config = dict(
    arch='unet',
    model='image denoising model',
    dataset='Sentinel-2 satellite tiles (TerraMesh)',
    train_examples=72500,
    image_size=48,
    crop_scale_min=0.5,
    horizontal_flip=False,
    task='denoising',
    loss='l1',
    noise_std=0.4,
    norm='batchnorm',
    activation='silu',
    pixel_unshuffle=2,
    widths=[64, 128, 256, 256],
    blocks_per_level=3,
    block='basic',
    attention=True,
    upsampling='nearest_conv',
    init='xavier_uniform',
    residual_init='scaled_by_depth',
    optimizer='adamw',
    lr=0.0037,
    beta1=0.85,
    beta2=0.95,
    eps=1e-08,
    steps=15000,
    batch_size=128,
    epochs=26.5,
    lr_schedule='poly',
    final_lr_fraction=0,
    warmup_steps=3000,
    weight_decay=0.1,
)
Rows from block 17, named by matrix and row number. Each number is 500 + 25 x the weight over its row's rms, rounded and kept within 0 to 999. All counts start at 0. Numbers have three digits each. After the name is the row's rms in percent of the matrix's.
# short0: shortcut pointwise conv (model.decb.1.0.short.0.weight, 128x256x1x1), inputs 0-127
short0.6 087:523519499487467521505489470474532544547463491472481515480450499518553469529452520513494528504476506451493540559482507461479477475521519512463491467482493553537519466501515530500529520523477476520479513471510486500465466539478541483509480509512494491476527543488516464526500506534449480521522528520502476492484455528492489555532498503485481545488525478470472500489441551478468526451469
short0.7 091:465489521530515469509510540539488447463540509497542492512535504492469542490545486459509482509523522541514470466482494535520520529473494465519510543501501447476484535501493487518468470466548508472521497550460502508542534474511465524469516503461499508527465488493505530479509476495545499460484471496511520518506549449509502467458491509528496462495484525525510524520541470496531488551518
short0.8 103:494482529527486463504504523507470485473523505503531456513509473472493526500518501465524497531520536519523470476494469525495539526469481466516519509513514485492461538465480492519501500482510526476521465522470517514517484508507463501499511527485507519508494488522458495476530491469509488469462494472528527502488498466533526493465495502522485490507473521526510531498514479517492479516506
short0.9 093:492531475482449519467490490479531542515469461481482521486461510529524483526466513533471532473479509469478550530503527457483513465515511508480482489476492531554503484513494520482510525537473487508476529468544484490473474534468532471516458488531511485479535536479531477510483507500461481527543535527479470475457466541483488544525502480463499530496535473477478507480473529486464535454486
short0.10 099:487510479487498528483481502504512507512474484476499519473510539520504497486490505512474469480495485498495516496507529484513485485537533529464481512466489487520530493540503508485529506509492476492479527494526483476504520484457516508497482479497470483498509509476526505506475484524503479515519476520487474493492505506483480502508488502475527491476504479470494495498494507453499519470485
short0.11 101:528463527523527474534503504515476490490515518520528459511518489450492495494522497487535477507507498522532461469511456533518488533507491510526503476526518486455489521463481481512505505468516513499523450509471519497511493464529463531513531500488479506524496477516468510466510491474514513481461474443528529493524517473510506481472502523536501477500452525525508485505497475515511474500510
short0.12 094:522528472480474507458501470467543524535474484480460528497466517533511472515456503537478523491496501457477534541504521461472522464523516520473499479468484529524515468508491533493506512512479490533473523460520498497485488506469546475502470489502513484484536534494539481513491525505474497520541519529479471516490461538472489514539500485466497517491527470486498487503488520499477553476486
short0.13 092:523481529528516477531503528514472473474533522528528465509520497460487536478529511466535493513504506525512468482505461534501510549484488478530508527554508474483481524478485474509474486478529520474518476528461514531524526490541475515493531550477506526509467476543480510469513498486512495461480488471531546497517518468525511473462498512547485470519479543531509524509520477516515471536520
short0.14 097:474542477476485530471482483489552509518488478473486550485496518564528494510480511543471505490493495478469533547490551482483506480506521498475490523472485505539526476543535540479497504524482490519474550484549491506494508507468535484484477492509497501490513551484544493546481503533493473535538496556484477498483478525490489514529499494480497520494537491475493511500500531463484548486464
short0.15 116:547491506510501488513513506490497510485509499518500497507485464491491501522500491504510516494506499483512506492479493501489506507462466449540512474537519507510482503475482483497474475500494497501508495499502508502498472513529492482481504497506499500501488503509494482493500498482491525506503510488508516490483500508509517509500488494514449503533496511513505477482496486525497495503498
short0.16 114:539508485486481518479497492487516534510475491492482521500487518520508484505472503535487501499497489486494515501517530476493521479528524537499501498493498508518520497517506495493521517526498489504482530474537502499480499503486514490511479506519498507480513501492533494520494503500491493518531508530490489484472488528496505521519502479485509506506520484493503495489491510491488516461496
short0.17 091:486466531528513486537499523516450475456515526527511454512509485460472526481519498441508494517503506511506473470507460529503502520464474461519485527527516483488473520502500466514469464491521510457519465525445491534512522503520455499480522555476486518506458478520444509479504472512515475471457484472504528502497516458531518483460501501528502494519479526530491533504500474499520447522506
short0.18 093:519482521509543475538503505524473474477522536543515476526522474459458508497529495475515486508524498526527473460501476518525477516472490473534508502539518481471481509477489473528482489471522498471516465527479511525523512483536468532495525497472495527538477472520470518472525484496521532479468483463518520515534543475514510468468499524527495473515465528514520499518521468527545459530542
short0.19 111:483525475474473507466495484477530519518487476476483522487476516529517484522473510526478525484491492475482521514501527473487506476514510510477496490480475521520510480514498528478507516516487487514481521482524497476479482523480518477506467482518516486481524525488526481510482509507478496516527526526484469489474479520473480520521509477479502516481522477486493493494487512498476537484490
short0.20 103:504520484471493524487497484481538521525463492493483530493484523548515473515478498539480514494495481470483544532487541474479500465528520517486498470483504528537527462523522522480512504533488484524486542468544500491480488507472541479499477496524487494489513539490540477537473521523488488538545511542489474489488481537486493528546507495479492527502540477483504479481486521490490531465492
short0.21 084:515472526534529468514503517526461468482541535529537469506543483455474522473531487472523480528536527538539463476491459537527521536471472476525511521522519483460471533473492488524481483462519545486528447532463530505530533480534467540502525501473516513534492476535446525470536490490528521486452477449538525519527518462525513471459502531544469488501456538532532529521529485505520454545514
short0.22 096:483516497488474526483486478470534531529479475480472520500478513543504479516467499513472514487487491467489536519497537462478502465517506503485495498474502525539520477524507521490493493534484472514473542482516476492476496518479534477489470483515509491477513531472530483522498489522478473523533518535476473487483490529504498522535502483474521525494533471480473498486480520485478541478473
short0.23 090:524519467476478522464508470451541536507472486495474530491473494533520466531477498536489525481492478459485535536499533483458512480511500522489503458475486524513521481512508517464507519521472481544488532465539497482482466514471541468496490487523494473472531533501547463532477539500482498527530514548480483485496458538471480533543494474485489525482528477500497462482483521508466548456466
short0.24 103:516513496481480525480492476479514523525483479506468508495479524522519485516471505510478510490479491477483524520509518464481488472540531532478485483478495538532509476517516527482526524521482486507470525477523484500478492518472523488510473496519515509483524522488511483513484507524476483506517522532478480489492482517494503523524499477475498523500522478483486497495490523506495515490499
short0.25 095:507468521532520468530514523498459490442511520524526468517499462465482515496525499478534501504514496499534487450503469526489510538462473468533513483533536482487470530453480464512474473480516503484529467524476517509521499495530459492494532521484486512516469483526474497465505485457507515476485484456520543486502514472516514497465495502533491474510471541534515484490513447501511464514515
short0.26 091:523535483481448529476484502476530529531476479456489522464471516548519501505461520517475508487479517474480527522492533453470512470523518512487497511482484510564513494530522528493521502537495499483463547485530489495472481528474532474493460516508495497468525524474549472525486489533472451512540512548475480497443476521493485528515487478472476514493533475483459521490483523462470536470475
short0.27 099:508503521519554481529517539547504482498537540530549500516550507487503533485557488507527474523543520551513490501483506555536507533498505500525539521525517479480505528487508506515504487474533544520544488547491534515545537479529495540481547506478518507549490495535496539495525493488545542496495479486543524523543554487517513471493506545537487477506481535528546506516544484501551497549532
short0.28 108:500518482485478520478502477461522533518482473490463516493475509514518480516467492519490517475480486475493530526512517466475506478513509516487501483482489538525512480517502517477515517526467475524476518470525495477475486517485532472511482477547512494481523517480506479515485515516469500530529535511474482481474478537490487525531493478468517526490521475479486474483484516495473517475476
short0.29 094:483498489480501522493495470484517511529479483484472503487502529506506475490482498503482507475475474486484512519501500478497470468546521549473480495458479521497528470523506507488537511512489462518477515492494477471480512497473523500512485466522496496496516511466515508510481506528478495514516502504474465496507505512490476500526496497485529510474514475476485482508487526488500511491491
short0.30 110:490501480475499511485495498485515519522472482489485499489490531517505491490486501513469494477500481495496522496485517472499478478530517541483489497465483514517512477519499509487526511508487487502487520493523485484486515490467522490509482480512483493496509505479512502506478499519482498511518501522476464486493503511492487509517493483478504504496511472481492490487494508492492517476496
short0.31 087:549473534537518475547520530525480484485526530523544470514522476457491522474533493477540473517525516528552474469514461537531509540481480491530525505541534471479469543461486476533491494477518514479547459525481524515526495481528459534508536505488487501534492474531455515464532483477515513478475483450541533486521522478534516477465504528545481485513469530546516508510510469516503468504509
short0.32 098:520514491476479529493478470478520537534452486497482499496470520523517469500474499518485515490460489472478521530509502475481478478539518533473472489481499550525519478513501517496516520521471478513477520469526473506465482511468533487518477490523508489482525520479516482515502511520467478512512525516485469486500468534497493529530496493469504532499513465468470503484456543496478524457477
short0.33 100:526482521533520468490513517507487472467545511513520490529533493469484524490530492478537490518532530538532475482499488533505550535496495507548533513513522481463469548480489492513508511481523535516517466513491540501529515482530470512510535497499528513522502484517481511493530504472530528483472490478523536519509518476517521482489488494530494485512479537537548509508548468526519483548522
short0.34 088:509488512531515464517515543513487480455540516518533490504520468494474532508525496485535501519532528515528484477473495529502538533459470451545537505537517474495472534484490481509463467485522531487528489532483535505534492502541480502467524525479501503525479495531500509480516495494530509478488487484535541510495524466519516490466490506534463483511483542540527516495530461523514498525512
short0.35 141:505492505508502503511498515509492499497503504505511489495506493493495510501510499494504495505502505510508497493508493505509501510491493489510501504508508491503496513501502491511492489500506505493505498506499500503505501498513496509496505504499500504507486492503493505494510505500503501496492495491506508501494506495504503499490496507504496494501495506507500507500502496501500493502505
short0.36 105:492479518522538495527519501519486492498536518522518483518532496477495519486537479490537489524518498537514482497492479534519473530496482490510513493520513487466507510482504493510491489491514515501522485523486521512540501485542486528485542505490509512531484477512483513499517508493535523498480488475520531518543523495507510491491498524528502483498479532522522486527532488508530483546519
short0.37 121:506516493494498528501509499487524530520492488499492526498486510524515498517490507527497517494500506479501534532497524492494504489513512506507504487497500530535518494521512506494507501541489497520495530490529504497492490526497531490495496501534502501495509524493522488524497513519492501535529528529496495496488493540499500537536498495494485534504532495502492490498494521503496520488488
short0.38 121:508483521521512470524513515512486490478515512512524490513507468476495511514524502489524501514508517508524475485495480526511502521477476483509513483518523489484478517464487479517495502473503509501527474513486507508516476495518476502502523501486482503520502492507476501476515499473507513485480489473518513500514508480512514493477499524517499496513475514512502496498499482518498486507495
short0.39 102:503473539530523488537504531540451473468519520532534465524529491457468525487533485461523479514508510539534467453494464528528492535479490477528501521529529476480482542488490465533476478478534512458517476538469495517519520482528468530489520517476496526524464457507458534472528472499519503460462477470518533496511550465546527475451487511526503473507468523519500518500521472502544458527533
short0.40 093:513464528533504451520499524522447472468537521510532458521516483458476519493526512450520504524518509529520449458521450537494503529478470481528493498524517477476461544475477468534479485455533526491521458530443503513521496497522446513509522531466499511514481473515459510467531516472519485457450496460515533527509522458528521475449502507541506475497470516536516515505518471506522465536527
short0.41 102:492466508527515473508507524514463478458520520514527476511524496465475519482526502469524482507521510534523460451497482526505517530481496485534516510527512460477483536490494459517492495479528509475519472522489520503521515474523446515495521510487492510517481471516474515478508499480520511472466473473528530502502528455506505480448503499528496469501469526532521499490514457512513472518517
short0.42 091:511464505521519454508519526517452445434535535523519467503518479468449525477527499469516483516537518517527463460498483536497533520463471471536513511535520443467455535495489452511467477457523535468529472524468527511528511480523452502486530518454499512511463467542474505472520500473533517472474472494524528524503515460508515459456498501550504460507477530549528502509526443511524458534521
short0.43 104:517475529531530473534511540532476468473526535520555480520532474473487530493555497476541474535532522531526467471499468558528519541474480481529515503523524471471475545475494478538494494473523540491545464537473525521539500468528469530493544512478483517547490475524470518473532497474538517472461467461549532520530523463524513469464494545540501473504466537535530521520521477521517475511519
short0.44 092:489488527515510493498498529554473462470520511513533481517541508477464530461534497464497481533523529550510477482518486537535522521496499504504495558493527472481487533518510498543488488485540540469518484539475502516528552493494484535509513502476516531530479477501469555487538489510528490471475485493511504521518534480529523465476499515508513483518500506511509554516528492489540478530546
short0.45 087:517468543531512477512509520518460451467540528529521462523531489457479528498530490450519502530530515541524465468501458528501535535486487482540514521540527467467460536497480475518482475481527534484527464525453519519525515492534454516493516534472508527510478468540462522465530495497521504465468491474533534498515516458542542461454506498546491479526482539546516523503535458533518456540538
short0.46 109:511521485445509521510491469490536509527457503516467531498478525539517455503472514533477512500491470461489533547513533477485475446526521530488494473490497527510540438516528523479517508531472477534486533473532493505469487503474543484509477488514489491492512531489538489547480506532491494539526509530501463499522473527485495528544512505481493532509536465480495484492460533502496533473474
short0.47 102:465512479476479533471484473485518511521474476469481518489490531523514480496472506512468501479477476489474516513522518470494483477529529525460471502461488512520530477533511520483515519519488472501471529481514471489488505504462524493511472478508507486477524511465527497517476504528485473510520499527474466487485483517477480503515500483468524503473522472464481497498485521469485522478487
short0.48 089:511533498465489527485492491490534516531474482493475540491494547554510491517483505529456524479488498473468538536489547471492496457537536524470487514465489534533531456543535535477507490531491490518489553487535481499485514517452544478482472503514516484485513545474548502551473506545491496535542510565460465507486490537495500525547498486467492534511547460464476506475495529484502540493495
short0.49 100:506498473470478528470490470462527536511457471496475518495480522528530459508464509537484512480490482476490523514510522471475518471530527518495494487476497530534528481517508512475526526523480487512477524457540496480472489510461518477508472491528494499475533524482521483515481520513480484529527514531492468475476466523486487532524498475473500525487528473483499490482475518493474529454475
short0.50 093:515464543539533455545519523519470476471534528521546465526525464465490518503539498476552491525523511519544464467488464542516488539471464464531522486533534490470481531459495481521471494462514521501540455538461518524536474492538456515480537515472470507538499500512461501463522503481525521479465488452544535509530522465532509485472504535548495495491450533534504499514509475506516482511500
short0.51 097:438534492480488527502497485494525515529485471487474531481478507535504488519480508522482519483475496481478525531491532475494477476507505492485492496487493522527526470518514506485506491522477477504481543490522477496480494527495538480505483497518501486481492520469528493532472505521478502523531519531475485492490501531496494516528506493464516520506530476456473490491477526488494523489483
short0.52 102:483480515517510503514498533531465457467522500507529497504533515493464532475534502472495474496503503538514477464480502514529499523488509480508490527498512459491494518522518464505490472506527500456508507538493490504520539482513479524475510508495488504514457466475490527489490473510521493485489471504492512497491541478520509465470481501507511478505487515497488518504524479486524473537516
short0.53 096:484514473470500549476489470484527526543463483480462517491497514530524476501474495531476501475482473486467524528519529470488479471526522522469474491459479524517543470534517534479512512526486474522471534474524480485483498490468535498505481473519497489485530524469529493526477502541496474527519502531466469486510483534474483521539506495466518512483522472463484479509490530473492527465479
short0.54 097:493486525512523477526501521522479470473512528525526482523518477486470516491524485478514488534517508515518476482484484525513502516464473464519510504522530472482481515484500477531472468475521519481526489524477515536519508485518477516479518518468485518523462480514482511486523496486525509477477471485527516521523518475522529476475498524521506478528483517513518514506510478515518477511516
short0.55 099:488514483487467509471508490460530539507483478460476515484484503542521489516472504517479533496500517470495539534497526473455521475503495502491505492478480533544505484513507532493499513526488498528475526480510501480497482524477520465501478495533519502483522550488530468522497522514491476528531529543483478508484471522490494544532504480486494539476537485485496500500497518490460545481476
short0.56 094:490530506472505528482489455488520510540477485492461509508487536521516473507479503509481517501460480490466511537515507470495449472542522541445470488449488536503538456521522537493514507526478477523478519473510468497471502512468533504502484487517507492497502509461503493528490523534477497503520527522474471501530480525501494515539510508457524520488520461451476480496481542494502516494492
short0.57 103:495521484484472509482495475481515524521478495480475517485470505530518476526468501520489527488481492477478524527495513473483500471508505506479489483493489519526513484510501518494503499515481491517488523469518489487471474525480529480502478506514498472469519516502528487511493516507473486509526521525481482501495466531485489525519494488476505517483531472483478490491470527493469530471480
short0.58 107:497537467461481537484490460480534515527480475487466541473475510535511473526465498532474516479469480471454524546490532467478477468510514507479485482489480524515534459521529531463514502515469473532467535471530477486476490516486545480499480484511522480471506525481536474545464520524476497527529513540476477498495478531476483516536490483462506516489526474455487480499485538502491526495471
short0.59 084:523485531544524464517530545518467470459552522516544484520532485467470544503548487470545495524538536531526469476484479546511525548473482475539532509525522471471470548471495471524479482467533542488534471542468537521545509489542464515497553521484498517532485474518475513473518511470535526470479490471523544524504531469526518477463504499552481477519465553541532517503546458519531469553529
short0.60 093:511477528546514456520512545528453466478536530515532450523529497474473536491545507446517492514529520540525457448513473534522519531496483489536528508523517455475463540480471474525500500459535525468525476537462522504519514481524457512523517520465508496518504468523472535451531491480508511450470481470507529521503542456528524468450512506539500465510473528541516509492524454523516479534534
short0.61 090:511484534523514467514518532531469459458542523518527472526523480473466534501536501454521505527530514530521473470492476537506529526475471461530520526521523469481470528497494473520471484475534532468526487537448524529529513497530461504490528556465504527508485481527475525475518502500530500455473479494510538527508533451545531483456496490543487481521497532531520520499536474523538469548523
short0.62 114:463519497479478505494493495488516515507489481487489511490470489524509487516477497510479521490485498473490525518480513471487495474487482473492495495501488524538493481503498511497477480524484485499488521482515494498473483529482519479480470497514498488488491528494506484503500496507473491514522523521496478495474485526499492525527501493486496526512521479491482509481479520505484516480491
short0.63 112:510503500479504522516502463488527515543485503493490509491484498515533469522482513521506504499488484479491504539494510494486455483516510504476496466492492531492530474505523525489517522511472496534491506478506497496491464504491517495512504495502477482495531531491511478519484513527493490522502510514504481498529470514487485518532511514495499529477505481483487479510471533493487517477470
short0.64 097:481519499467500528487488476475540533540468477495471521505483531554515470525472506527471525487475479484487526546496541468484489457522513515491488493458500543523540457523520539483507494528485471514478546478527479497482494518467547480498472487525505504489511534461547493536484509527489491535548528549468463502492488534496508529554506498469509538503532463463471492491487538490486540483480
short0.65 100:491507504476475492474503471462528506499490452496448511509476504533497474523461491504471540489485497464484533538502508464463509458511491500482497489480500535521496458502495525482490496512476475515474522475491490492484481529471520449494466485509511494485515532483518482503496520503485491508541535532470468498480476522499508509539493477476507537493545469469490495483491511518480539494478
short0.66 104:496533503498473532513484488499526538543482499481493518479481505531531494513476500526493511498472505481482534550491509472491474485496506489470482502488500532547529490526526524503483485524485495502476525492522479525481480516487551499477478527509500488476502525486529480531497500547480459512522512528494490502502474530493485534524504505491498530500531493480472520515470562470477529471479
short0.67 101:508491508520524484536510530539471481480530535510531471497521491466485533472531499483523485509516507537503487473496475531523480529481488475503500527535494470485484520492504480507481465478532514466518470541473510508523528495535472534490530530472501510516469474528469525482493471504517504484472488471516525510509535465501495493471491518538487476489475534521507523524514488486530472530528
short0.68 109:449496510498532495526506509519496468490507511525512501513516503500460504467521474492496465499509494515508494481474507512515474500488490485509503501507522478479502490501498484502479446490508495481518510519492500503510527465510495512457512494484474496520444483494498517497492476505515524499499463497500497502523526498508508465497491513507508485510497500495502484498509485492523483518504
short0.69 093:507456515527548481525506526520450476457524519513530476515537493455464518491551490461529481503518487530521460442501469540519503535476489488528522498502518473449487533480499448503485495472522503494527467529463506491538516468520447517497541494484495504540475460492458516473504501473542524476455474456514531498535546457529512479459496521518504466498458527519524476503532454503536441539513
short0.70 105:506484521535512461506516537518474480463541503508538480515514469473463525487535486470524488506531522516525479466471480531508530534462461462534524502522518473482458537476473474516473473475524527480534477528481526497524497493531468503485527500491486498524472480515474508469516489469515526477485492479522535507499531479517518482474489506531481482519484531529521501491525469523514475537517
short0.71 098:456478526520517458489505515505474457471529520506520474518534510485473523463522502455514489531529513536517471472509477532502519521488488485509506539494504482469482525492485501520485493461529534490519471525451523511531534477495457510482523507474491525523495497526476522475527491489537493472468486478519509515518516459526502469472495502538512480486477524530520529512534473490518489529516
short0.72 094:498523483468494524476494473473544534548474475493462522496482525541521469511476497527469516479490484480475539551497534475483492459537520525480486487468479551510525455515516541480516511513472481532471528470524490480477506516476551482503481472520512497492526532478532488535490519526482498533534531538475467508510478538483484526569492497470500538491532468467501488496490539488491538486488
short0.73 105:509530493480469502458485487482532520507478469476478527496484508538523489531478507520475533501487509476487524527508519477489527474516510519476496503473487522536499493505499535492509526504491491508477523481526496490487482527460523477510468489505518502481541541494526478511498513498487476507525528542482469512472491515494497527521488475469501522487532478488497518488494518500488550480492
short0.74 105:495521477488493523502495504496527531515469486503505526479485501534517494500492489545494504484493492480496531533478521493499494490502499511487497486481497521529515496507504517488503491531481498519493523488548490500506489504485532501483496502520483492511508522483533490521484494511494486523523501523499479475494484534491491528521491510479488515503520490477497496491482527484475524459488
short0.75 106:495492526519506481494496518523475480481528514512519474516525494481490521475525486456505500518513512527500481480511470523512512522481486482500496537510499481490471525497486499524470487485525521482517477531468503517518520499506475511488505516486515522509491488522466526480521481496513497474486494476503515527505517474524518482472483499520518491504495516515511539507526493508518486534532
short0.76 105:515518497465473553490480475482531549551449476484467510491470520532534468513454520533474514498463487476481530539521525446486485457533524539478479491471489542533537482533521520501522525534484467503469534467535476501453488525472540487512457499530493511461517525475527486529496517527465469523526530528473462485477473541505503535534514479474507525500522466479464501497454544485477533444489
short0.77 100:519505482466483525482490469476510520527458482484462526501471523519519468509465516535473514481468468479481530508524525464486482466532523530484475487484498523529523464523500497474521515517476459503478523470531480483468496506472522484519470496516484492471521506486525492515473507522470494522531507514463465479485482530485496509518503477472521510494514460479471471476465512488488522466480
short0.78 095:501518479466499528466490456468526523528467473493450517497495523544518456514458487523482523479485466470478520538508528461464494458528516529482482474462489525513539455518518535467508505517476469530460539469527485492488481503466544472491476477513480490485523525465543480535464510528497486521527510540467470496501473525474487521542477481468501522493538472465487471493484530491480538478464
short0.79 095:497469526524516487513495537531458461475529526513528465503543512456477540466527486453516466525520523545525471465495473522523511531507500500524503538527507460478491534506499484527499495477538534457505467539457509513528543484533462530504519513481513534513477459520463536476521479507522502465462479472521526500510535458529507461459492511532499463518478532534509528519531466507535458541541
short0.80 093:504517487494454536475483515491496524504461483482488514488472527540515506488469507514455500483488511474502542512506525463493532479523523524480486504489507501566501501543494495493522502539499491478490544478543485485459503523452519467508454512521497472449511503498526500510497504517465477512537506542466468475442485532497506529515482456477511514517541464498476512455471512484474505436492
short0.81 114:513515485489481533478490472474525542532487481471476520491485521533534476522466518527487520488482482486487531536515525474484490482526520515484488498476490537523529485525518532484523520531490477522476532470524490481475494527485530488516484488530498496473525532486520493529485513531485478532527532527485482481485477530489487541537506480491495541471535488488485488496478537487474534481476
short0.82 094:481473536530541480536519547529470471461532522532536479521523501474466545486560491475526479502528511539534484466515477556519496534484485478534517520515534478475479535490493456519474477494518529475547482544478519512538526480521466518487541524487495507538475474504477529469512492489530530490475476476516532503528549481537529471468499520526519484516473526530506498499532466501535458540517
short0.83 091:493524471455487525482495487475543534527450487484466532483485511566543470514459511557462511488509487462480551543500548465482520447519520503472491479485483529531527459522515535478520518528480494520482545469544502495461493507457536474512462479528499491471527547492546484542485504515483503548542521555483453484483470530473483531548506486472499536507534463483499485478474525483477543459478
short0.84 113:500531499494485530492492494495533533536494490481489524484482511539527494522481509528484516494483505478496533544493532475488492484516517514484495494485490527539516485527529530494512508534486490521480528485536492492483485522487541491497484495522501483494514534486526481529499511531487486523531519537490492503490489533489492536538494502478486533487526485481482490496484542491489530491486
short0.85 092:510505503471497547505477466469517551568458488508465505494480523518525463513466498528484504484459464485492523534502509462487443466546536535475472490477505567527540460521519528492535511526456456528462529478535460490465486517480544497507480457533502507490527514470519485522490503537458487539524531523482468475505486538503495531544497507474510537496521477462467498507451546480476518475471
short0.86 098:491530490470491543508496480486544532545465502499482539497479524552531472505469496552487503493477490471484540556485540468488484468513520504485496488495507527541537465530529526484501493538475484515486550475554482509476489512472555482476482504519500492482505538485549486551481500528479493544537502549497467488492474545489502530544493505478494528514537474478476490490466548481475540455461
short0.87 097:500543478468472518483488468480541531530464477485460539500471523538527470522466509526482525497467481469466536538501522460478493467532522533471487482484497535536525464516508537488518521527477474518473524467530480497469487529472545479512473503529507497475537539487544484529491506526473484515537528527474472495487468535489489527536505479456488525499540468466478492480471527486481552467490
short0.88 098:496470519527511460506508515515483464477530510509528469524522487478482520465534492463530480511519512531517468470501474534506518537490475490502512515504511477470475519476481497523479488468516523478524469527465518504527519473515462518495529505484497517530483484513459518466520497477523504468470478467522522500516520461517504472471504521527506485502469526517525512509531470501511481533516
short0.89 096:496475527526524458516514520529475461465533524522523476528531495472468516497527494468527506522536522536516470481506483533511531525481481486525529521509527472462477521487486486517482490463527534500529475534456530521530516481519474510504522508470505513526479489519479530478527501482536510476476493482528529521529521462528517477476509517530503488529492524530529519509530476529523484540517
short0.90 096:507509490478507537517488485490528519541471493478506526475491506524522490507488499533494485497485490472504519545480512495502455488512518495464492480474492530520540471509538524496517497512468486519494513488525489492497477489484525504491507490507481488516505526478504474535483497537499479537498490508502479489519471522490481522536481537480480527468501481468485495517465534471476509460461
short0.91 104:507515484482489531488505474477537538536472486491476521488477505530523477515467501543482516494480492471483535548497528467486489474521513515483495475481495536520526464511516522489510500522472479527483534469531493505475482517476548481504484477515505489481520530486530477535489508522480500532521520531487472488493473538481497536552503502477486529499528472482483480502471538507475533474474
short0.92 122:493505513502498499512509499492507511510496508499498498509488505514506495514494504501498501511500503481512516503506507495493479494522506512488510487503508513520501484502506507505511507509493492510505505502495500510492484507490502492516499510499490508504519517501501485502504498509487494508500498503507494495503501498511506514510506505502515512511507500494498500489487502498498507483492
short0.93 095:509518492482492527514503461486547529559478503493480522475465487527540476527467504548498513498480503467488531565492518475495459472516508511470497461491490548520527459501522529488513512518450491535484519466534489515472459512497549496500495495501479485488521536500521470536489513527469483542507504519503477494517455534480484535546507521477491544495513484469473487517448553496473531457458
short0.94 093:489488527524527460525518510537483437470543527521528484531542494474469517483535491469516489529540515538521466483493482551524514527482490475503511530501526454438484520492490485524476480447525538500529465537445521520542528477517472527487535503437503516530477485530484533470531497492549510475466465479526520535547527450522520448462501532525496470497485528520530526533538479508531488541517
short0.95 086:530486524525510461517513534535465457462534538514534472508523475478467523467518490471521467534535534526539470463506469527528526529477471491529518526534519443483452555482479475536484487472547540453536469522473529519518516475524460531498523538456478514521476469544477532468539480480527511458472466476524528532504525457514517474460475526542479467508481517548512534518519470516516474515528
short0.96 098:481463523542519476521509539526464482455528519508539480513526482472477525484535512476527482506534510524549478440503476544524522541469478471535508514524523467493483555479473462530481481468540517474533479533478524500536507482521454518489534509481479515524478479518478523455520487480532509476480473472524533491503539464531513474453500505543509470496467532540529510508526447497525476512520
short0.97 110:517479526522510461516501519507486484467518518522523481516509476478489512502521495480524500517512503510523476472497473520503507524473473487525510485526519485488475512453482484513485499476512506499518468515478510503513482491527474506493516511479492509520496488520477495477516496473508502478482489458527530500512505480519507486472488512526483486490484523524512495499507473519509485522511
short0.98 103:513464529526534482514506527504467487463524524522520478524516485472481527488535497471525483513522500519527482467498485529510498530479481483537512496529520489485489516485498471509496490490515517493531481523479521511523508490528450505501535511493492515517479480522467510481512497483523521490471483471511529496518511480523519491478492505534499491518473532529512497489523460525511463519508
short0.99 096:498531478476477531477490486491521526526476477485471527474478510539517488517479508533471514473478497475462536539488531466491503468514515502479487493488476523529511475522508517468510500523477485495476533479532481487472490525483543478499473497513516477464502524491523489526465504516474491529524518535465473490474474536473481521533503485470462523502529476475468494481471530494477517473481
short0.100 093:484476525532526473529512522526468471487532498520527464522526477443469514481540484467528485498502504548521466468502459546540467536487477486513495502506515480452480535474472475525491471468509519486515453527451497508528499485546485535506535478496497516543476469498442521462527511487516508473470494445513530495535531481523512458474512530524529472513459528511507495523528481505511474535524
short0.101 093:486528480476486515481498475475541514525483472479472535496490510551523474522470510523474534486492490467478534535497544466478499464509508501484500486483485525526530474526519535483500511522480482531478535471524497491479479530480528479491474482517511484473518540481541480528484521521483498531536530549475463503484478515478489521541510479485511534486532473476486479488488525475482548479472
short0.102 092:507531466453487548498475467481542519543456500496469528476479529552518462497461506545468510494480480465475536550495541467493477458523515505476469486481493517529540457538527541486509495526477485516473545460533481504474488504466551500480475485510491489477513533490548483538484503549492474545533508547489463497501466531476480525544495502472475532499542463466483491511460547474474539445460
short0.103 095:459523494477498536485490478490521504536479472491471526499495541533498481481483489517468487485473474488488513521505537471511475471528528526454470519444504519517537474535512519495502492518485466498474541485531471490498527500458539505489488468504483519501501507446519512521492503535492487515519499539473453495504508523503509504522487498459535515491529465453485502512489533466500518483487
short0.104 113:523472514512516492519502516514467482478508518514516473501518497465483514481514501476513483512512497518518480469512472518512495519498497505522501513507513477485486521500496469514498494483517506478511474515477509509513519480514469516506518509488494526509486473508475517481512493501514499483475480471509520498504515474517515483468497501522515475507477516524512510509508473500517470509511
short0.105 118:482487519511514488499497525511487492480506514516517488521516501489498517479523498491508485513512507524522484473491495514512519513502503505509503513504514480487484519490489498516511505490522506485511487517497503509509517488501475511499509511494496514511498486513490519487519484487518503487492490492509508490498520484520520489484483498513505489510490512514511512490518475505517491514517
short0.106 091:489508472475476534488491460464529558537466474486455519487475520531535461511450494541490517473478477475469541536498524457467482467537526522486502475491472552528533471512509524470521524523477472529470520456535494481459485513482540475505470484540509493462532527485532481515477504524463504537530534526483473477490473535475474549551495477476503535489527476486490478480473526490474527472489
short0.107 094:493478513515534460494510504527467451479532523512515473518549512470466510461525498456510484513537517547507463474506472534512509519504494513506506536511493477434481511498489498522490496451530534499531459537447525509536547472505467525498531505464511523531479473526457549476520508495541522477457481477513511534546532451508498456462506514542504483497475518528528513518544475495537473547530
short0.108 091:525534458482444534447476484482517542534474453454478517464480528524527487509456517525464511473460492483468522528514517447495505482530531532458467509468468526542516487528510527481526519532488471503442527468534463473468497531457532485516454473532531483456528504475527485505495511515466472505526533528468463481449475528464472527518496459452494515472525466470470516498482527477471524465497